Weights of a small text-conditioned image diffusion model.
Training: soap at rate 0.0016, 7800 steps, batches of 256.
Rows from block 7 of the denoiser, named by matrix and row number. Each number is 128 + 32 x the weight over its row's rms, rounded and kept within 0 to 255. All counts start at 0. Numbers have three digits each. After the name is the row's rms in percent of the matrix's.
# ada: adaLN modulation (shift, scale and gate of each sublayer stacked) (model.blocks.7.ada.weight, 1440x128), inputs 0-127
ada.1000 115:140158097138104139139134093119200115157103112081045194099116085148133144118164166089111171077163130152146113093148155111102127158105163164104108136163145119097176078142132095210126136099115176064114148119142111169163147121140109147097068053124099140137079140144156186095103087130127166118133107110160126121115070071186136100175131139106145171111088117100091158148105127049114160127121
ada.1001 120:183114091142185185179153100120123093113125142168090117119138104151121141170160206110156081145161162126129115101144126152091143125130138176147104115162161103097151076132160160155156124061064183168140107048105092154156099157115024127075120094096108171124146093113164112118073197166105109148155160141148125108121094145097155145122193160161126133122152143111094091099135136167149124106138
ada.1002 087:148100144113124096119106148118112099169079138122098092118132215086134144110124078126089080091076132104074111180145138139165106108089132146158136114190180075100117137103122164111117133160075107121130176093108106115177117117100122077070113094179148223159147120137133121107146112125100108201099099139115135197172147146067138128150099122171103122084199162139121174139154157141100081151111
ada.1003 116:159125178120151223082077093060178118112139097116117078167128124116097118100100072133168137126123105149083162125128117100154117155111130147108116069077128141074123116142167096147101105073103105101097113075131152084137087100105130075154137149173129171120122155077102059117091148128081103075109156181101149110165144164055145107107076123107097097114119124101109114148113106164112078129195
ada.1004 092:081116071138146130137120125153117155154144101098137085085110157185141104124111125171091098123133151144139152097145116165119110102071153051126084138166171153136124110139162137165125123133097130140138131148070111077139135129142224158077217141098131133117090133118140114116104145138133158160084071129137097049109018114155175111088145141129143176145081107103178068155121149150116186149115
ada.1005 106:101125169120113122079119137140078111140191139123153078131136166082147155107092134168013187082115107151151117148119107163164080075118183194119124117141095149144062152128131133113115139131124118130156117202181127137128096150118192131151114180136114131136142066101140149133132108074137085107109136154133152150218166107108165133119111104137132110138144122129152151116209185191124080125132
ada.1006 118:106140128142104112157147163119091213159122145119170170143141090125139130144153153094102176169126137052117113193201159129141097114177110031155137135092141096180115167142117167149129119039170152127141184183178132196127124152178140130120114119149167058127132132139108151131124160119140155103134114136115090038100166130191121087144107149143137141107114120118119167107137091119119165116108
ada.1007 082:159143113100118149188135174113151075105168192179115105086130115100071140109083134108150095146156143170134108193166109133106158143125107143176041029103148134168110093138141192168136141107095107136139157090081170147123152111119144142140108090117159120137097127132123134176104162168133176106141109174120115121142106168134104180140100216090167087146129113184095065112104099138128157129102
ada.1008 096:086108130113179145105176102127120095095050154106102099145134098126169168143073183121109077081108160087155171061105145164152119133085149102093066079112178130103135084146130156097102161099142128118095178156081109167098164161153099164127112094140127130166137117116094162140071130092044169168133071166149134132096114050143129147127125120120155164112097091090148077121142156167143115103109
ada.1009 128:083119160162105092160168143141125118090180107112089104111132120110177200159084145130117084190109131078217160124114162173102129118133186084144091202095146095142152118114212154109118128071186151117162061128144151135117136172162144166127143102118155169130153093138149170170128121099109148149136153123145112075150133049158137177116134146139178167149138087154169130087164122134130153137133
ada.1010 117:086093099136118067098105108134100181148177098152100122130134149124153163094037131139163198133135117098157181165087133150111132122157147042119133174101105138178102170137109132047118093156113108096133101142170135130098124104111229130125094185157144133150148183124132151147142093090110119043092140092156134083114088078141106124108143116121158089105135087124128087076143136119115103131095
ada.1011 108:120106113142083168135180121118129081065098080129172110120126121140088143099207072150085142112190096156218107161152156178100107075143147206108129090125087091126131110145144105123142116082112156093114136106113113135121078168163093181076132093177141134139137142141153146136094159156135191140111112129144151095107035095109117147099092136068108131134089122127129196147119151119170154121102
ada.1012 113:136153118084111072133105158157115163143101081149080124120128152118145131118096092149181130075175126115085144125086140109151124138164179056131139150130108162111090168162071120143129146173127095140120140210143132138097143071123156125153076190066155165141087175145099109131143122120120078065128153100118127087129250192163149160180134150121107092120131160118145125078148095123101091132135
ada.1013 096:149172086167130171155140104149195154162194111167214157154114088153111157160159131101131141117157177143183148130116140131145135112159140108103103161139135086136156099136152109131173119076142148146094113141100179170129122151143083138120167072103103101114120089179164135101137135120139184119173122026165136080056174124086139132165111159139171142153182118137096096083139140107158078074098
ada.1014 099:082116129137129092113177122177044139136102075089180115108172175086148145159116151133073151146107136096204155153124106140156141111131125122128128142099098164166113167176134120107139122062106127105152143104197161151104112119139198112160033125138113165094143116076167178143160164139187135148109158074128143075137149131106074118120099122134167135137111125126112096074103167062144167112082
ada.1015 093:178109116103142088115146087170161139122145124113072148103168188057119119104094132118141098148127142159125154149140154128059198135159099137135122160081114121121105157084155175091098094159155122141158092114115135180096116132092093144096107139054080130164065098150142145090054097172111118178167105170103139121114154155146079148163153096190133109123057158181148113088124157084141169169132
ada.1016 091:172111160111130125173125128120103128093194151107081133161156148113150161164089195175186140159150158146150098073129158148130128120181119152132133166141098180157044177070174130062144164084160179113109154100062124162101071173083117135132113130138141152128119121076137100138182105118183156155156204101160134176106126140158138143137179135174121120101150116115084138106114165119121168123099
ada.1017 098:110137139096123169146103081156109174096079128114170083105179124123085167141105085126147122130068131113105121153065107155102121109096179103093093123095112059109073156124100126137086135234136133169114063108122126161093136127118141087119167172142162129119141121127143116115142122136087095107126152042109117084097126131083153175099178097107126126134185119102122167049056122105088088122131
ada.1018 083:098103168131135110152111104114081081115107127145118093115126105104128152132119151154125224178173195128091112124129138157123173092079065096100144110116075116188148179188076114107117061065110068122171073174093136111165147111128168125135132124124096134159093136181080084153116078139136119122164104159180081167061178165124129111120140129118092130148088123155117103168149101132145144089127
ada.1019 091:094139125098184091078109113139169126104094115125106118133133130108119131098117054139199126137115156125095081147095120122112146112106113084136095094095107114145140085143105153145060108145113095154078145160124146100160097134106144112089192135143154102086167124067136120132090180182072095227164133093117125116115165052076089169068142147121065108149169122143120105175132190133137108157173
ada.1020 096:125163124142104118139125150078137114155143142173130168179112124147131098203120101146146109145121161138095128100152164140208137092125135096105148115177148158090129112154056136178095077073128197094144071162125168143090132051109102103136130130095117123132108172120122155145097109157132150112152071168115144118037116162145077089188130151168118132127099159192100132121132106058117176076098
ada.1021 097:123122143222135129120078162077028163107126116104147121094087129136112130095180104145124155128143089093192141138141080138144105150121085076160151094098077140153118163119090178155152137159109122129110087155122102106116132117146043106076088112134137096114135109112119175133091130117079046061118115096125098189102188152141140116153101142142148150115073150120177057132105141119118141098126
ada.1022 118:126094103145058052151102116110113195182111084152107135133070099168125149099133102119178112100096044144103147162077093139130098099160154058099150145141161148129103136127159116128149158171107138105102163195132146091109129051123231122097123166120077104136146145102121116122133092086155093066112117089100123127166098113142130104159095105135165072126116092129142136118174119139124157130075
ada.1023 091:116087118114150217136120153108081151113150166098144124148100093152124070124154136105143084099111130131101118110093043147131140133115116102148124141131179131087149139065102132148111153142183135178079105130081121112124135097113057127191177151137196080102158208091120090099082144135129178106169151184066172116122133161104105141147153131149114111135059143154125125136158107152149117169203
ada.1024 097:110058171152134125123133124121025157110159089122175169090171167084131116123130155123154118164085117131161197119126170123163136119130151109144111171080073174183085133073090133105091167198085098116134146093107159176092108142110152129159058148136114142155126089111137112123133180109107153075134137072154101096185112152114150174173140166145153101127107137167115134062129116115108115080106
ada.1025 108:088116118143090201077112188099143174165118142144157170133143085135117130127146123144138109158135153073110105185151143127130078129121090118136137151164135109137140131158114080150160094051091150128167163069186082137173133113140023107130034114111117116169140164165122151162149162133099156140096151166079154103141162128070145116137134134113126143120113143058052173158153116143125148130173
ada.1026 104:125109137163125202137138136083151080169173120132096176166145091135078097186143142115121088085189199129157095147158125107140156123106064167179115066142073175144120156097098119154147065165085119127111163109083121157182103137158099181105167146108105134136103164160091119139158119152126122105140100160092140126149180222123161088147152165124124119101139170132095143164150065118130158121153
ada.1027 095:151105152144164125167116081070111119086100116117156155139134089085108149084100121154171155198160123060169116089182118121103131072140143222174095148099124169143148211085085158148110164033115091102138115170111078071126131159155155098127107142107126133093152158086128105126155144186130163176147154115135139102101137141150159125087113148098111159149166110085085139149140098115140168129159
ada.1028 085:110127062085097106118140111123138071111148112098166131101102130141132150083065141145171126164075114061110081036129123073147076110078083136065142145088186135109104076154131079115153106164098144112130184221117162109117140103117131092150098117111118111132115092112124117100150117103130151123116141073132169143116171148115170205118133118160098178152145155125119200147114114157131075135108
ada.1029 091:078109130133095126138201148116054119112152100105106121118109145141151170145127122111128126144136063099155165080138131148169095136160204088129117189145055129177125151123110166161145108107150145127138112130162147183091102170130079178146076166140133188160122126148126195171160099133100176165096147150116157072042066114153109128108126155128130139126079115148175115078111158145143193103140
ada.1030 086:144151158126160125146127101087175146155176085081142089124119120170091107088110102122106129134115134146141190147120155149170115123169159090123138104111130159111039132064181142089158063139195119149136173158098098143158090102119139115149150119181115180105062095031076088195143166158156195140092096129127150162131141095133140141169092153127099168127118136103092154114123121151123108098175
ada.1031 091:098138105115075166127076075177130132136233125124185089141174111112106125147198159150113123124120095173120126077087118146092102119146184149109159120161116161081090128155154110033105146159213149131147073092128127138101105127139132150138150122157201136116135127092107135170102146141150166189136106170129136150192138113136156116115147111146101145112149096129109144078072193138154167133120
ada.1032 099:095071141166097142136085136088171071090108176129137086070092139125125155122138135193132200162114073122156117114125183152114123128105129099132113154152107123140188191071100125139129131183113125125141092167202106053106143129156161145170130191113126155078160144096149136122099102094147126059133160155097127176124062080105155158108126079091128090147199132102143113111114134099142094137124
ada.1033 098:142140101123136162135087121167142093116126124113111118071112126105173172118143093140111087110133107163130176111085161162085118158121125151123125132105148124088100141158139099058163123057106112121170040213127155119114142146061042092110154020125165192135123116142096165089134093092103143144103099136158157096164119136078090135132125125083157137110094121111118128122118109048134127173168
ada.1034 100:132151117095205120139135143202154090149149142104132178111153094110112139161147212150185133163122189051163093130141166147109146176115144128136097106129103167174163079099126109128097183191088171128101146068158137080145104157138087127150112103165173095110138145099142094183158165186122115158124128155145133168136068113075150117116163145167124134150100162081140174134104103179153158108135
ada.1035 101:120146138120130132141119172117065124148037131150168144161148088123196119135137163123179160190184162136176159162122177153141144107155093178166108098099126154162132154147103150152127115112187129133149183122111121210136145138172132148111046175181115147158136121140153118132158120099125161168115134153148084069133204092132135136122114143182167174114120149147137069108122110189099149095081
ada.1036 105:118176108132162124161178130120128076150169096098151111122129115156099146167086136115162130137106129142118078121149089107036174138146098141209123135111143101172108109147161118135168096144135203099123185136105179178088154139115117166128155124137135033128169111132100054128174143151197129136138167042130142079138212201115152130141102112127135164118112137136159155118110144120131148118136
ada.1037 109:120144150124118100171128086174127077130087159117135117083099067193159127088136128136095136153156139113155118163111125085135121090145057104142111147104167130181154191114136135157122165145185111184110153107141154136146170138097175156137104138147134123117137118135165157138167115138125141235145126159145134069124161102189098141160121186179187121098101119156125200086158116115159221102090
ada.1038 096:124146112102083102112099099139132135091145088156115110158118134102198136134098114127114048094100102072113110099102112122089094115177127127146089092143075144073152158204155149121175098104178083166090097103124086135120145182095090126119068073109176163107104121115131084137080121182098163145118152152086100087117164105134062157125132121064139110126131077154122108165060148119133086174169
ada.1039 112:154175131192152163137143134118122118158131141120129177154106130157143111166132204154142179105129168160164093155149113134144166169128096081156145143152197166147186194126135139170176135103123171153122126178127142111177125120130058223098094151136091085116106178124134114134160195145175192187156115171145137149155110195122166117113094171125140143155130131134127139137202137105159149109114
ada.1040 105:130119139153152120097072135153084189134149162102097104094174213096167146097136095121180084145126135133116144108130116099124133097135146056145116112051105127113088162131143153108107116201089125152077168099124139174107129089154177092086063118129156222128166147151075068134144142156167100144132141069117082120152194087101142128106107109136158100111157143138094103105157113089116138170145
ada.1041 098:133096104149089122073138150188185161181112110109098138131137130152152121156084159121024112123097139134152140242136147156158081111124178077122160170128157168166078167147168137161121144138124092116138147100141142174152116166043107130113145170151106151133116153105132187167183161067124115146127180129154139130211156074120126100162173102160127129118114117097153130148120147113121128136136
ada.1042 111:162144071104108180108171090131132061098181142095134137148126107090091135149178152111080114165144138150132148107111176148097109116093156119125104124119124117126085117132138064115170162129078099151141048093136094087118097195059077143134120115116169152147144195122116147108103121115114061210077145158137128189156093077087163120070103108087120147104136105084104124131106086179118115128152
ada.1043 099:138075113135075124125124121138103171125070102132129091114119089175097141128073077137126124162066103161143107117105097144086092106151162197085123092127092102114101104099142095153110094124089102121115235147132148090120095151094193094104131166125155101119133157149110112108138169161114063122167165170171137154140115065140142133081107047118087084153118141134092125111141160039131115161149
ada.1044 096:188114162136142145146099135176151158124122146114242178115167071140135118145095152120182091190172169132129135048158110105090174093115148202135134121116079185142166106066142140111175152141150115108115161161134144142166082132159068143117104108137094219147100140113152127099176122151101153201145157148151127123132161104158125147082156149118130143117141126165093131121131116154126164161102
ada.1045 101:123146162155181142146114080161093189139128130094110145165170108107167132150102117133129088119107157125143153051117111136164128117096161116140152131068141133144091149090092118100111151131162111165144096166088151175159153120088065100185055132134130156161085139192115094105109115111111146135159115157140149143176239148181098098173087099110130121146061127187132056073145125156128153139124
ada.1046 094:151178140134070090147138145134097228115155083132111128175121153120125153104109153119119104150130109086189108085144178173081104137119141102127183148157091117128130157126147130126129169163155136124152241067120178117138105123132135161149119065156133111099095151081132171113148047179130147074117118136131108058162187160122147103174130180125144102126091096159105105080115111096108160118127
ada.1047 090:133111117134166154145110124185142130161150122177110193128049076133161132104138147108110119102127096133128107150147107123088122056110128074089129088115135095116101093138104105161094193170079123118129089213106089078192137121073128140123175093135118179152092099134120115129111109172133181175107138172089159149128056092109136090101119109161123083146140114094057157142136080172151146117185
ada.1048 092:086199113106081127128160158139120177140126136187155142118154087104140124156075128147131111130163130139162122131133167142149140114131146150097167202125146134105113089134149139100102180099169130087148137130172099190095142144147165083112050176139131082102172042091130188165204128097119096153134153073193126138128109095144070119134117149119172183132134170136152127091087092164082153124093
ada.1049 085:064098127134149076127167130160057059103188093105078148166145124151125142188110134142070121173138179087200160158122115154133109065150148173160138118091124168106141146169165107163091143079128131150106081140144115166154100193114081152152092151121175149151182120174134101103098127133131175193133156116137134123121152100130115134091155157101113189147117176126129158141127146211149116099128
ada.1050 112:127106129145057128131142096127090140089139163137158182055138127145124161141161166078094154168172146123138128097131153146121096111146179126108117147118127114147112115134154079154145203174152085074113162215134187192111117144100091153170135101129179190120134170153157207128127080127127122099100101121123102177115151067162147138174118181138129170105145100079109111057094102102117118109139
ada.1051 087:127117114135170119143101104126098184102137145136176109071130128144136145122114139128105139158129152119138149151098113160128120093103168074162161203086108121125140116087151178151137107240143169172136165112142151163136129145145141106145162138118076188087151160121134154127163053149115220177130118057158100101141221142174136134158120137109115160160143113165161123072180119124091131107180
ada.1052 122:151129128113100205139146138072147112125178090151120121159147118143119089155214100099099150112126144133137133181168167108141088107112073130118131107139202143116151112122164106129107143055151116126179089055102121085157105161136095152090216103131121068130137120115088143119108143080166152157130110176097153169095074084127156079145098099132121137129187118142140151172142142201162123100185
ada.1053 105:128131170109134221102121132085141112138112141161069136174144090100112102144186194154140120107183134169091115048104131135175105128109084212138154122179146099129161156090159138111139166077125118116142158081162122110157189132136061060110170107139159176088136159157129172146125164124144115141091166165172124138174150150128145117180141147097132113120187169133099112125134111139109141130195
ada.1054 102:132102096139156139163133160147118204147135168134175163156141087159102087132135107101165112102136125095078115172183092104097071153162107078135115092124099141115163202082125149113154134255165176100159138158138155124116167099101099155055100151094088127098124077120132136115105117129065167177132142128092122136148113111154115090137182140137146135136179106172139129168150141145081098136175
ada.1055 091:157142140135160123091117095139134070158144126174069101129146124154090069114082102106186130109160151135112118090144144108112150149101099184118155134121136177141137111064101145177152124147117136156120021127110121158143183105167123154081092094111078149116089078169100153135138164126096131161113149192132162111136137212161183139167173158110124136164172166116074116193075128164156154104121
ada.1056 091:136148086095104154149100096141170166185170153131161114137149109162088117094110171107151201068169148141162120131165110109181120120129111013094134129110164127138097100134145104143136060084090152098100171153077173112165102128089055132097127140110127192133154171132120135074156115091150136082115128096143150131146148156096156135152166145124057114116165152130079092106155111205127127152127
ada.1057 107:127150094153108139087130153197139067156161106098162160121155088113136108173227146077097129124155145078173184110165122081147117173143096140104132140135137175122070156115115108124166116096128134088137126204167099121149127114168116198160181141146150119128110114130110128151156087109126110055119137121122131108058064110176131097164134153173143162094109140158130120105138098173167183068094
ada.1058 100:072145119134181122093117076143137114106106105177189131143134135155123173181160115125157124168107122125099117166103137168107135142118192123171073126164124184153122136156102122218102140155089156169119145094176141152113119147137124144205136156161149118103136127073180168143137078147193154186101168127173137133137072150128177144138135131122107196143144109122044142065114161152149163093162
ada.1059 096:149150102113103069124149108104175167186123093134070071175102148065143122126162122134102097097083076160156125096105105157211126127107101065111161187109159117085140114135128146108183134112128088124129119046170151087071145115119116094100137183154111126107159094124078154100143113083086086089153120130143160117138111100085056104091144097105145084167096068130166141161130146106117116143109
ada.1060 094:115062099147194115128088130169157161127101167153150127078147102139131136083071109161119142151128141160155145107127100102114152094145084139123118119101141155147094184115087136145177135201086089127114125155115098090103146124106098120198130174147157152092079113151137088108148140169091173039102114081122103156094101180135122137129058162114175151130227071138082124152111108090120100136104
ada.1061 100:111157147150156182127165147164120117124107118109084175144175129142098183129152159130083122119157155131167150177150152099134172125144068100135114141167077129145132127167145177138121143045097132100112129090111124150114116161182063153145129082152105147153090085231142179121131088107129132197154105168164111089135195120158104138174147095132128170150108172120119052160097136072167153157124
ada.1062 093:119128159127118128092147103108131142144146061173110144110104084136094151131083187070064130124119107181170145136121129104098128156121100071091116125187178124153154093086100108133115187043124158093121207089121111153122089156107050132136092093147161070143111165129137199140114099144143140079122102133143165060096083131158128145164149144089122134136103138149172184163115132136138160069103
ada.1063 112:148129125149133137134162126140086083170101159103111155107205047149160151155181133066124130108160163111181147087186095097135139104157125159116158106193089118112147115166134119122133117149077086119140176148091121188164141164052041133130078111129133128132120117174132133164169079127144152159154145178114166135154088142174063124156158175110116120147094137076084154155103104146123181118137
ada.1064 101:095132144167106069150124119094160102141115134133130122132139102147184129102143075130160133135138107130104146180195107132155127101155109034109112149103113187122102189065134195152092094119151125091135196202078146133089119098186126143134161149129099169139133085131083113147122113098121184101113102078123131062123151190199114100152119131102150119114093159154163163143123111107112196139070
ada.1065 092:091149137145078123146127069130063139087154091144192114115152135153116188149200100111096056177096114113154151112129104128101132101165146168133094177114135125165148125076140179138124132112121163146117149064125152166127110164169113163100068148135170068069126129080114176096119162118090111205117125104124110092164119065168117144176108122141132167112147088126198125075133134093112151093158
ada.1066 095:147091131153111067138145162138050155124106084141045094149134144158155108151090106148109118150126093110089176156131154118105122150134152186113139177147115139117144107164160154150137048120188116063127094144064160163143138103105172104058152124094188146129126062110097118095096126131155143074163122106119113099093091118169117139123066133116186123085112132180095102089104110171084137116075
ada.1067 097:134139212116052162053093150099119088184142132114101123088159175113170123159131148096157151109092164147145128144111136114155132154100080101125134119129169143138073133185134167180117125079114074112130110090131119137114085068055123110122180153097129125153123144101121118120139105126138081080129134123104160120163188216139101097186086118112151094101125154137157104145153104197097149137202
ada.1068 094:185142100123140089112115174142132101205185092142109089124093126131095113147100169152094117078108085187147136154182153134110053187149127133099157113186125120084148137150205100168173124057117114100109048076142129117215163121134111102164105106086134146128104100128124111153084139187138112076110157139144151156102078115100144151174137127114112092140123112131103132119137104156128107082078
ada.1069 084:159102121117121096161146117151153142132091141124103121072091149142175097145125179147164084098126194175101123160084122119133118087147126119125098138073097159094180174155164165112072126174171105145101114139115117131112172112097181160193068180123138131123097101167122111157096176172129156086139089119094122092195189120161087098187155198113103132141063098154173128169171104159108139123124
ada.1070 098:091128113140130090099133121102094113142082093119137155104157126117154120125183201141131123157127125116104191185140073129212147154108150096183150176103087156144146128137123146148094136092165180126138061169115141121147135145183199119191109120134056182113116144158177150150097199122089049134157130078110108129133206133166092161130131114121117129104162135124118104110123139187170161115110
ada.1071 099:144144145133157118092090131096138186160070110133124166105153147098160084131147156116072141105114129163098148129123116135184147116111107097160071121156143162198090140182122156182109121113126159140116197187135151153134117096081137100192158228115102127071091128115121077156138176170180183126073146112110138155141149178164167124164073100118169130113142168124124120105140111121074110087080
ada.1072 099:119111105103099116067094131124146150179114130161106133121098155173125107123000150185123161059110142156128119110111136080122119118129089134097183110112045129138094151163126098073068140096085109119095127125141124041109106115086130139136160141116143143161091130172155106100143132143162104148112137161105158109111133189115105118209117098140117093149128203126104138172118154128111135142168
ada.1073 082:139110094110128137124069107120133139145129129087071101139121155129105116080107106110093144109152183145103123112131144131166090129149147200127171125112118070051158167078182153132143145218159133142164132144164144098132114128121144099036087156142176183145124136140136108090077112147085108143095163170096174110203202145136129151105109131093119134109179100070145147166144141139089117145199
ada.1074 105:076129123091051125113147118157151114079124098148201110134146111088098166153091113134111161149131107096149126161105135131137122146153137082098095153085183166142064138176154119152136145123148163126120085109124095166069117150117182119068077150123165107137209096108170124094157112095111094209154184131193100148102134097095108165077169123147113149114143111104182181122102155158116074154161
ada.1075 091:106099115120143102113101121087128108162078157167079094125135117136128124142127093143156120143113129141155087164146094090173128091048148007118108104093200118127155107097127107148124164136048094144055122091128097069151157146113117159163094125138136127098195123116162105119097041165072133100112101156125128116152129119095171124172144109078097154126174138076105137136085097177122110132137
ada.1076 088:182144137123114124084104128132169172139124138120177144162132069162163107127214075126153112133121134145148174143102140114121141187118163180146126150173178181138138146146165213138148159124128149133181178101111168160177099132130115167120211096180143122150125148064135189115113180148169155082148135127164113063080087077133151160143140159145134172112127140109083128137155105124128183145172
ada.1077 093:181081123134191177186172082158139140113127119114159151167157141170121099148125105088147118133135198179091102102083125104116205098162101188165100134142214141136138102169128104077162170201163107160089105119047142180106090144124111156134169101139134112135136134126126075125127152135155147093146127124103112140120140122171122137122135112165093118141188130068098160144087075166139118174099
ada.1078 099:185100155103086160116119102173119116111075111083113134132099168101155069130122117127117117125089090144113174101069108121057102104152100114086136169131079097131144186152153202081177123075162119139112139101108093106086157061167152146158171133092146157139125145158116152096084081133101123116118162074098165069097092112139155159094193139112093080107129101173149157131099190081126139104101
ada.1079 101:149076099074114132180150108122151154163201149136103085152094136147125107184096134118150092084120120145117130146066088102115101132148094107107160097179158143137176145160206146158178108152193156132129116057093131098106109115129120113087188061066131080140134119100120117139067149148134143067157135136130155114157095115117133068147173100185126106125170115155146142136157188066120090099139
ada.1080 082:117132180140116122102113159096120107131156150130108121157138090177110150107142116144198173124142154168113126126160128154134111124106148058119149097146124131145131152091161131123032116106141179115124105168135190090107044144129065072165147112135164170146106165098097069150119051128146129140141146076111127125180090173047189094087083135134078181163141120126079179149115113161124140127134
ada.1081 099:126116167103143167159184129168120109115173139155108117112131157134175154096191166167201150148139165097104109166118121093144161144140162182124119139123130161164105146238130202151185068130169095134135146108128127170146157167091122140152137198078167140140145095134177091151154146178093154132138123112155098142160219135172085114136119147141139122137144120166113167100178141171107168120108
ada.1082 106:135124151130138099106126143081120076162190091142158061157117172114098173084115112181090098091114086118110128114068077132109079147110153067158125091113140105078134114136105059144139141091193121159135074102134148106146112130152115047152114136113068115134148155116112151140143101080162129193090148058153144132141194136128098140079134076115153111125208097141135095113138163094119082145154
ada.1083 104:088129120110161084119118175114053119099129122146106137079195154109129103160113153126114167156176148074124119131136153150189138149099117089211139114105140126208072097100183113138146113119135156126139198133177123159093122142105187128184102120145183070122140180153122118150149147124135105075148101073112091085136156186099141144111100158162154164151064160146135127073132176109111131085105
ada.1084 082:152092139143168173172131092126154172182140135112215158156109091167208146085089089072165141071126102106153128111163106130075122116161144255139135140130079149165132135109132152168079164118165136139140154150124149082145096113150156179156108113120131127130159178105147158111108098134121120177107146119162131160158114053157138121134144132132133124116120131199109137150184122125102186097130
ada.1085 097:117150102108170121114127124144098137147145118101127129115144169078071133116054144115087112173094127109153146182130117096160153128114114187152138131128198129161048163107103121101075151238116099158132152095159140075164145104130133108160114104148081191165122122161090085143168184141157128084125114150098165188150185157058156166112146113097148113116145189107090102139130118128122140120072
ada.1086 096:115106116125149102139130114137163170081123161105102104180148135101141160143196140089132052168083151105145116092063085167124091146110213124123130162098129068123145070095133128141128171154115146162138133132178123135152101172137160112156080136105081087129133169124155156133084114173129124113141096143113136167099130051136123084130149175089114140129107133097057121054060161183095072155123
ada.1087 108:110070097145108108115151125156139072107138126044155122135166140092063128114102141140098153193115121117201153155123205170165138104142185088102120174111127134172089058111117090050114154179095107122149117134128082143095116170120104114109102156136114140121151125073166141121152092050124104157103152100183146160133102087140077160078120079139148146149166149087107080117115114094090138131117
ada.1088 107:070109109127118082109159144176126164116114151154130102092057193090111173156117086085072105165103083131133149173062103150084074093123166081148106158105137136135154091143138162088106130189141098103095089154127102116099134117134178117122133164165156155122157082061121142185139190112126118100115139118120084096149102049103158150128148136143146129143116080177126122054082162166135133128083
ada.1089 091:142115130115185190103167134088090125121136147093107141132107134162110090118195180140095174085130114091125181164109129201178157170091157175100128090094161124136157105120108084177160107049123136107149129079146159133147121154098046137187143134158111101121156134065120116097133126094138120112060150111165158148122038104111137090112167099153093104145109115115100150121157173151142153162079
ada.1090 087:185184150154114102147108110108067193176068134096117176087139100096129101134132123127082162107202121077136141197172133115151157177101069057064133106143107168168130158112114108132149105119083152159136109130096156185103107147106148152154085127129141095077052120149122143160143186158125151146108113104105122108127110135116127115116096167145138139094095134105133092106165024113135096148117
ada.1091 113:093074157099199131096137096164111127084100129113109087146165150148126134127206112116125154155090122138120121152068106154158117146093193163113115128086074114134119119122112105136112138205071093158121118135156120129123151111130119072069136123180139171121176127041129107099117174134045094127136122084134113102151091110040136171076113096120111151124171088075095117096100150143130074146119
ada.1092 121:097142112147128159148139139162086089122109131125171182056125159125186158120110160139054162155135131115149169169163143144185147114140107181126132169112138174205138181104129144128195113139112107114156180140168152191129160114137120166143102235172134106136145116191113141178161154106175112153131151127130107104174137200163148127141115156139143152104095160186172120135177142148124143097089
ada.1093 102:114069110141128157105131125138095112153105170161143179129135160139147151153172093135120182126099159132164126139111161108169184137117102147173122100130130122169145049139046080155128115092040097179116119128139162131138142149118056164123101176149115114133120133079124090096185168181161194148141154143119147126168061190094194124133119076150139155169136162109104098143105148138181153141163
ada.1094 112:172147154162162152155076151079149119139110127143137127156157147169092157139151157147166097128154133091154119148151123113224190178091085047162109054129116133120091104126158103131108135190065084133116097149120153089117098156142080101115150124129085148147139110097101052148169108121081126145108101156099122156084140159091119128125078138128162106158156115103092105156071120173150133205185
ada.1095 089:153085158115111124108098073085171139143104119107107097109127171185111115102113204101077123090179108130141133156119130126098137102133105138150117102090087084165151178127097112048122154034100097111196143135159206085143113095098170134144182133157157115166072143151113111093112137106131097093117140071120154144196146180133175117149180106137143098142113141136171069116174108129157123142143
ada.1096 086:060127142101130141087156140157159119091135098151140127085123164105142109132102155193157158114103120152151101108141152120047160136144098127090140178148121138153148129101152167090109122051114178123098143087129088187112173162114093202076111178174116120170147118136159132131125153120103084138196181141169145145088153101074166101136218108163137120137162156088098104114143103204125126094096
ada.1097 089:076168116185096151165195096170100110091139119109133141112134154183130142160134110100101061193152142152155144169156121144060140088133180091141065163182154086153138112098088104158137118117098096134095200168111140147137130138105127196121061116132168185165163119150156174126114075082132161143114104172149108106096127135166093147134200113157145135120109154117135137090092097186133163131132
ada.1098 089:186111172101096066079108133163147222130101083101142132138126159115139092130086146135095111117130111103047118176117126135179132126054124077162148122143131172154112151149098164051172135104117130146157118142133141132094082059132201137113153096071125165115120113138148125139140134130121091064140166134102132112136142095116154049076136146094127103125183103114122118201164145095091165099140
ada.1099 108:136088131157126089148159119146158109087127089103110128140103175157135175117102088102120076166103131113082113088154091118082143092120149080153080117109179091102077097117108139119097133122112148146124138100087075141117129130176105176171185103095192133115148204124125135118111143089179145101145077133079085128029039099132120126178105194127123157146103143099073160090148108168128154113120
ada.1100 159:115155140137115164160192142157094114097159135151180150116160083108133150140196144131079096180149162152155163105158095134125129129166124124152108145120120146207115149117088178120164137022161175125156169126112131199085174183172126197125136145138145070150132133128114142155141115129131191213148116110167122092102102135180149123161136168138128197153115141160126131140132088147124162122075
ada.1101 092:104134118125156099120162118129069089167152103099056148124141183109143113128144140159096184100135112126100133118153162107151116109154098134096155134165028158126077136190105196136116090027115153166148136205120083119121121094130150112113052160089120119146072139094139149192117115114165128107132125128125100105170070142174078130126109137176153068111085152162129087121118101126123151105114
ada.1102 118:133125097125087108106081175139172122193103094094122134121101123149099073137076124096096103114144175113104112189124168104095047106096115106093096100147118137112167109097118063144131103234050116114147095186090111053173136091104143119112154093090113119134109080138128104116127101098103101085149147108094151186141068139077111121124138117095109072126101169108132096148100122129129116128180
ada.1103 095:172094094135088122153114131166102163142134082158124091101124074139110097139096065124137075138121160171149121123153149099135159079154040151099087100166092134092138180087097130091171091133092082143122136048128107091137127123099153149167117010062081128138066121150114092100084172162121129124130078129113117103133189125113115110125099143188105126127161137136110097176123111122166121119120
ada.1104 091:107120123124145120131204135121101139071111143162160165138149137134126039104145115140175089184126149106132075161127112115148187167116122132145105129132082161141155063143111110159106124108060099115114145075054132177125094155130106117139109113068074102115098119115113071179136148169140166149181157117177083157125063156103153180057149167128078122155124134138126109126074102128163118193131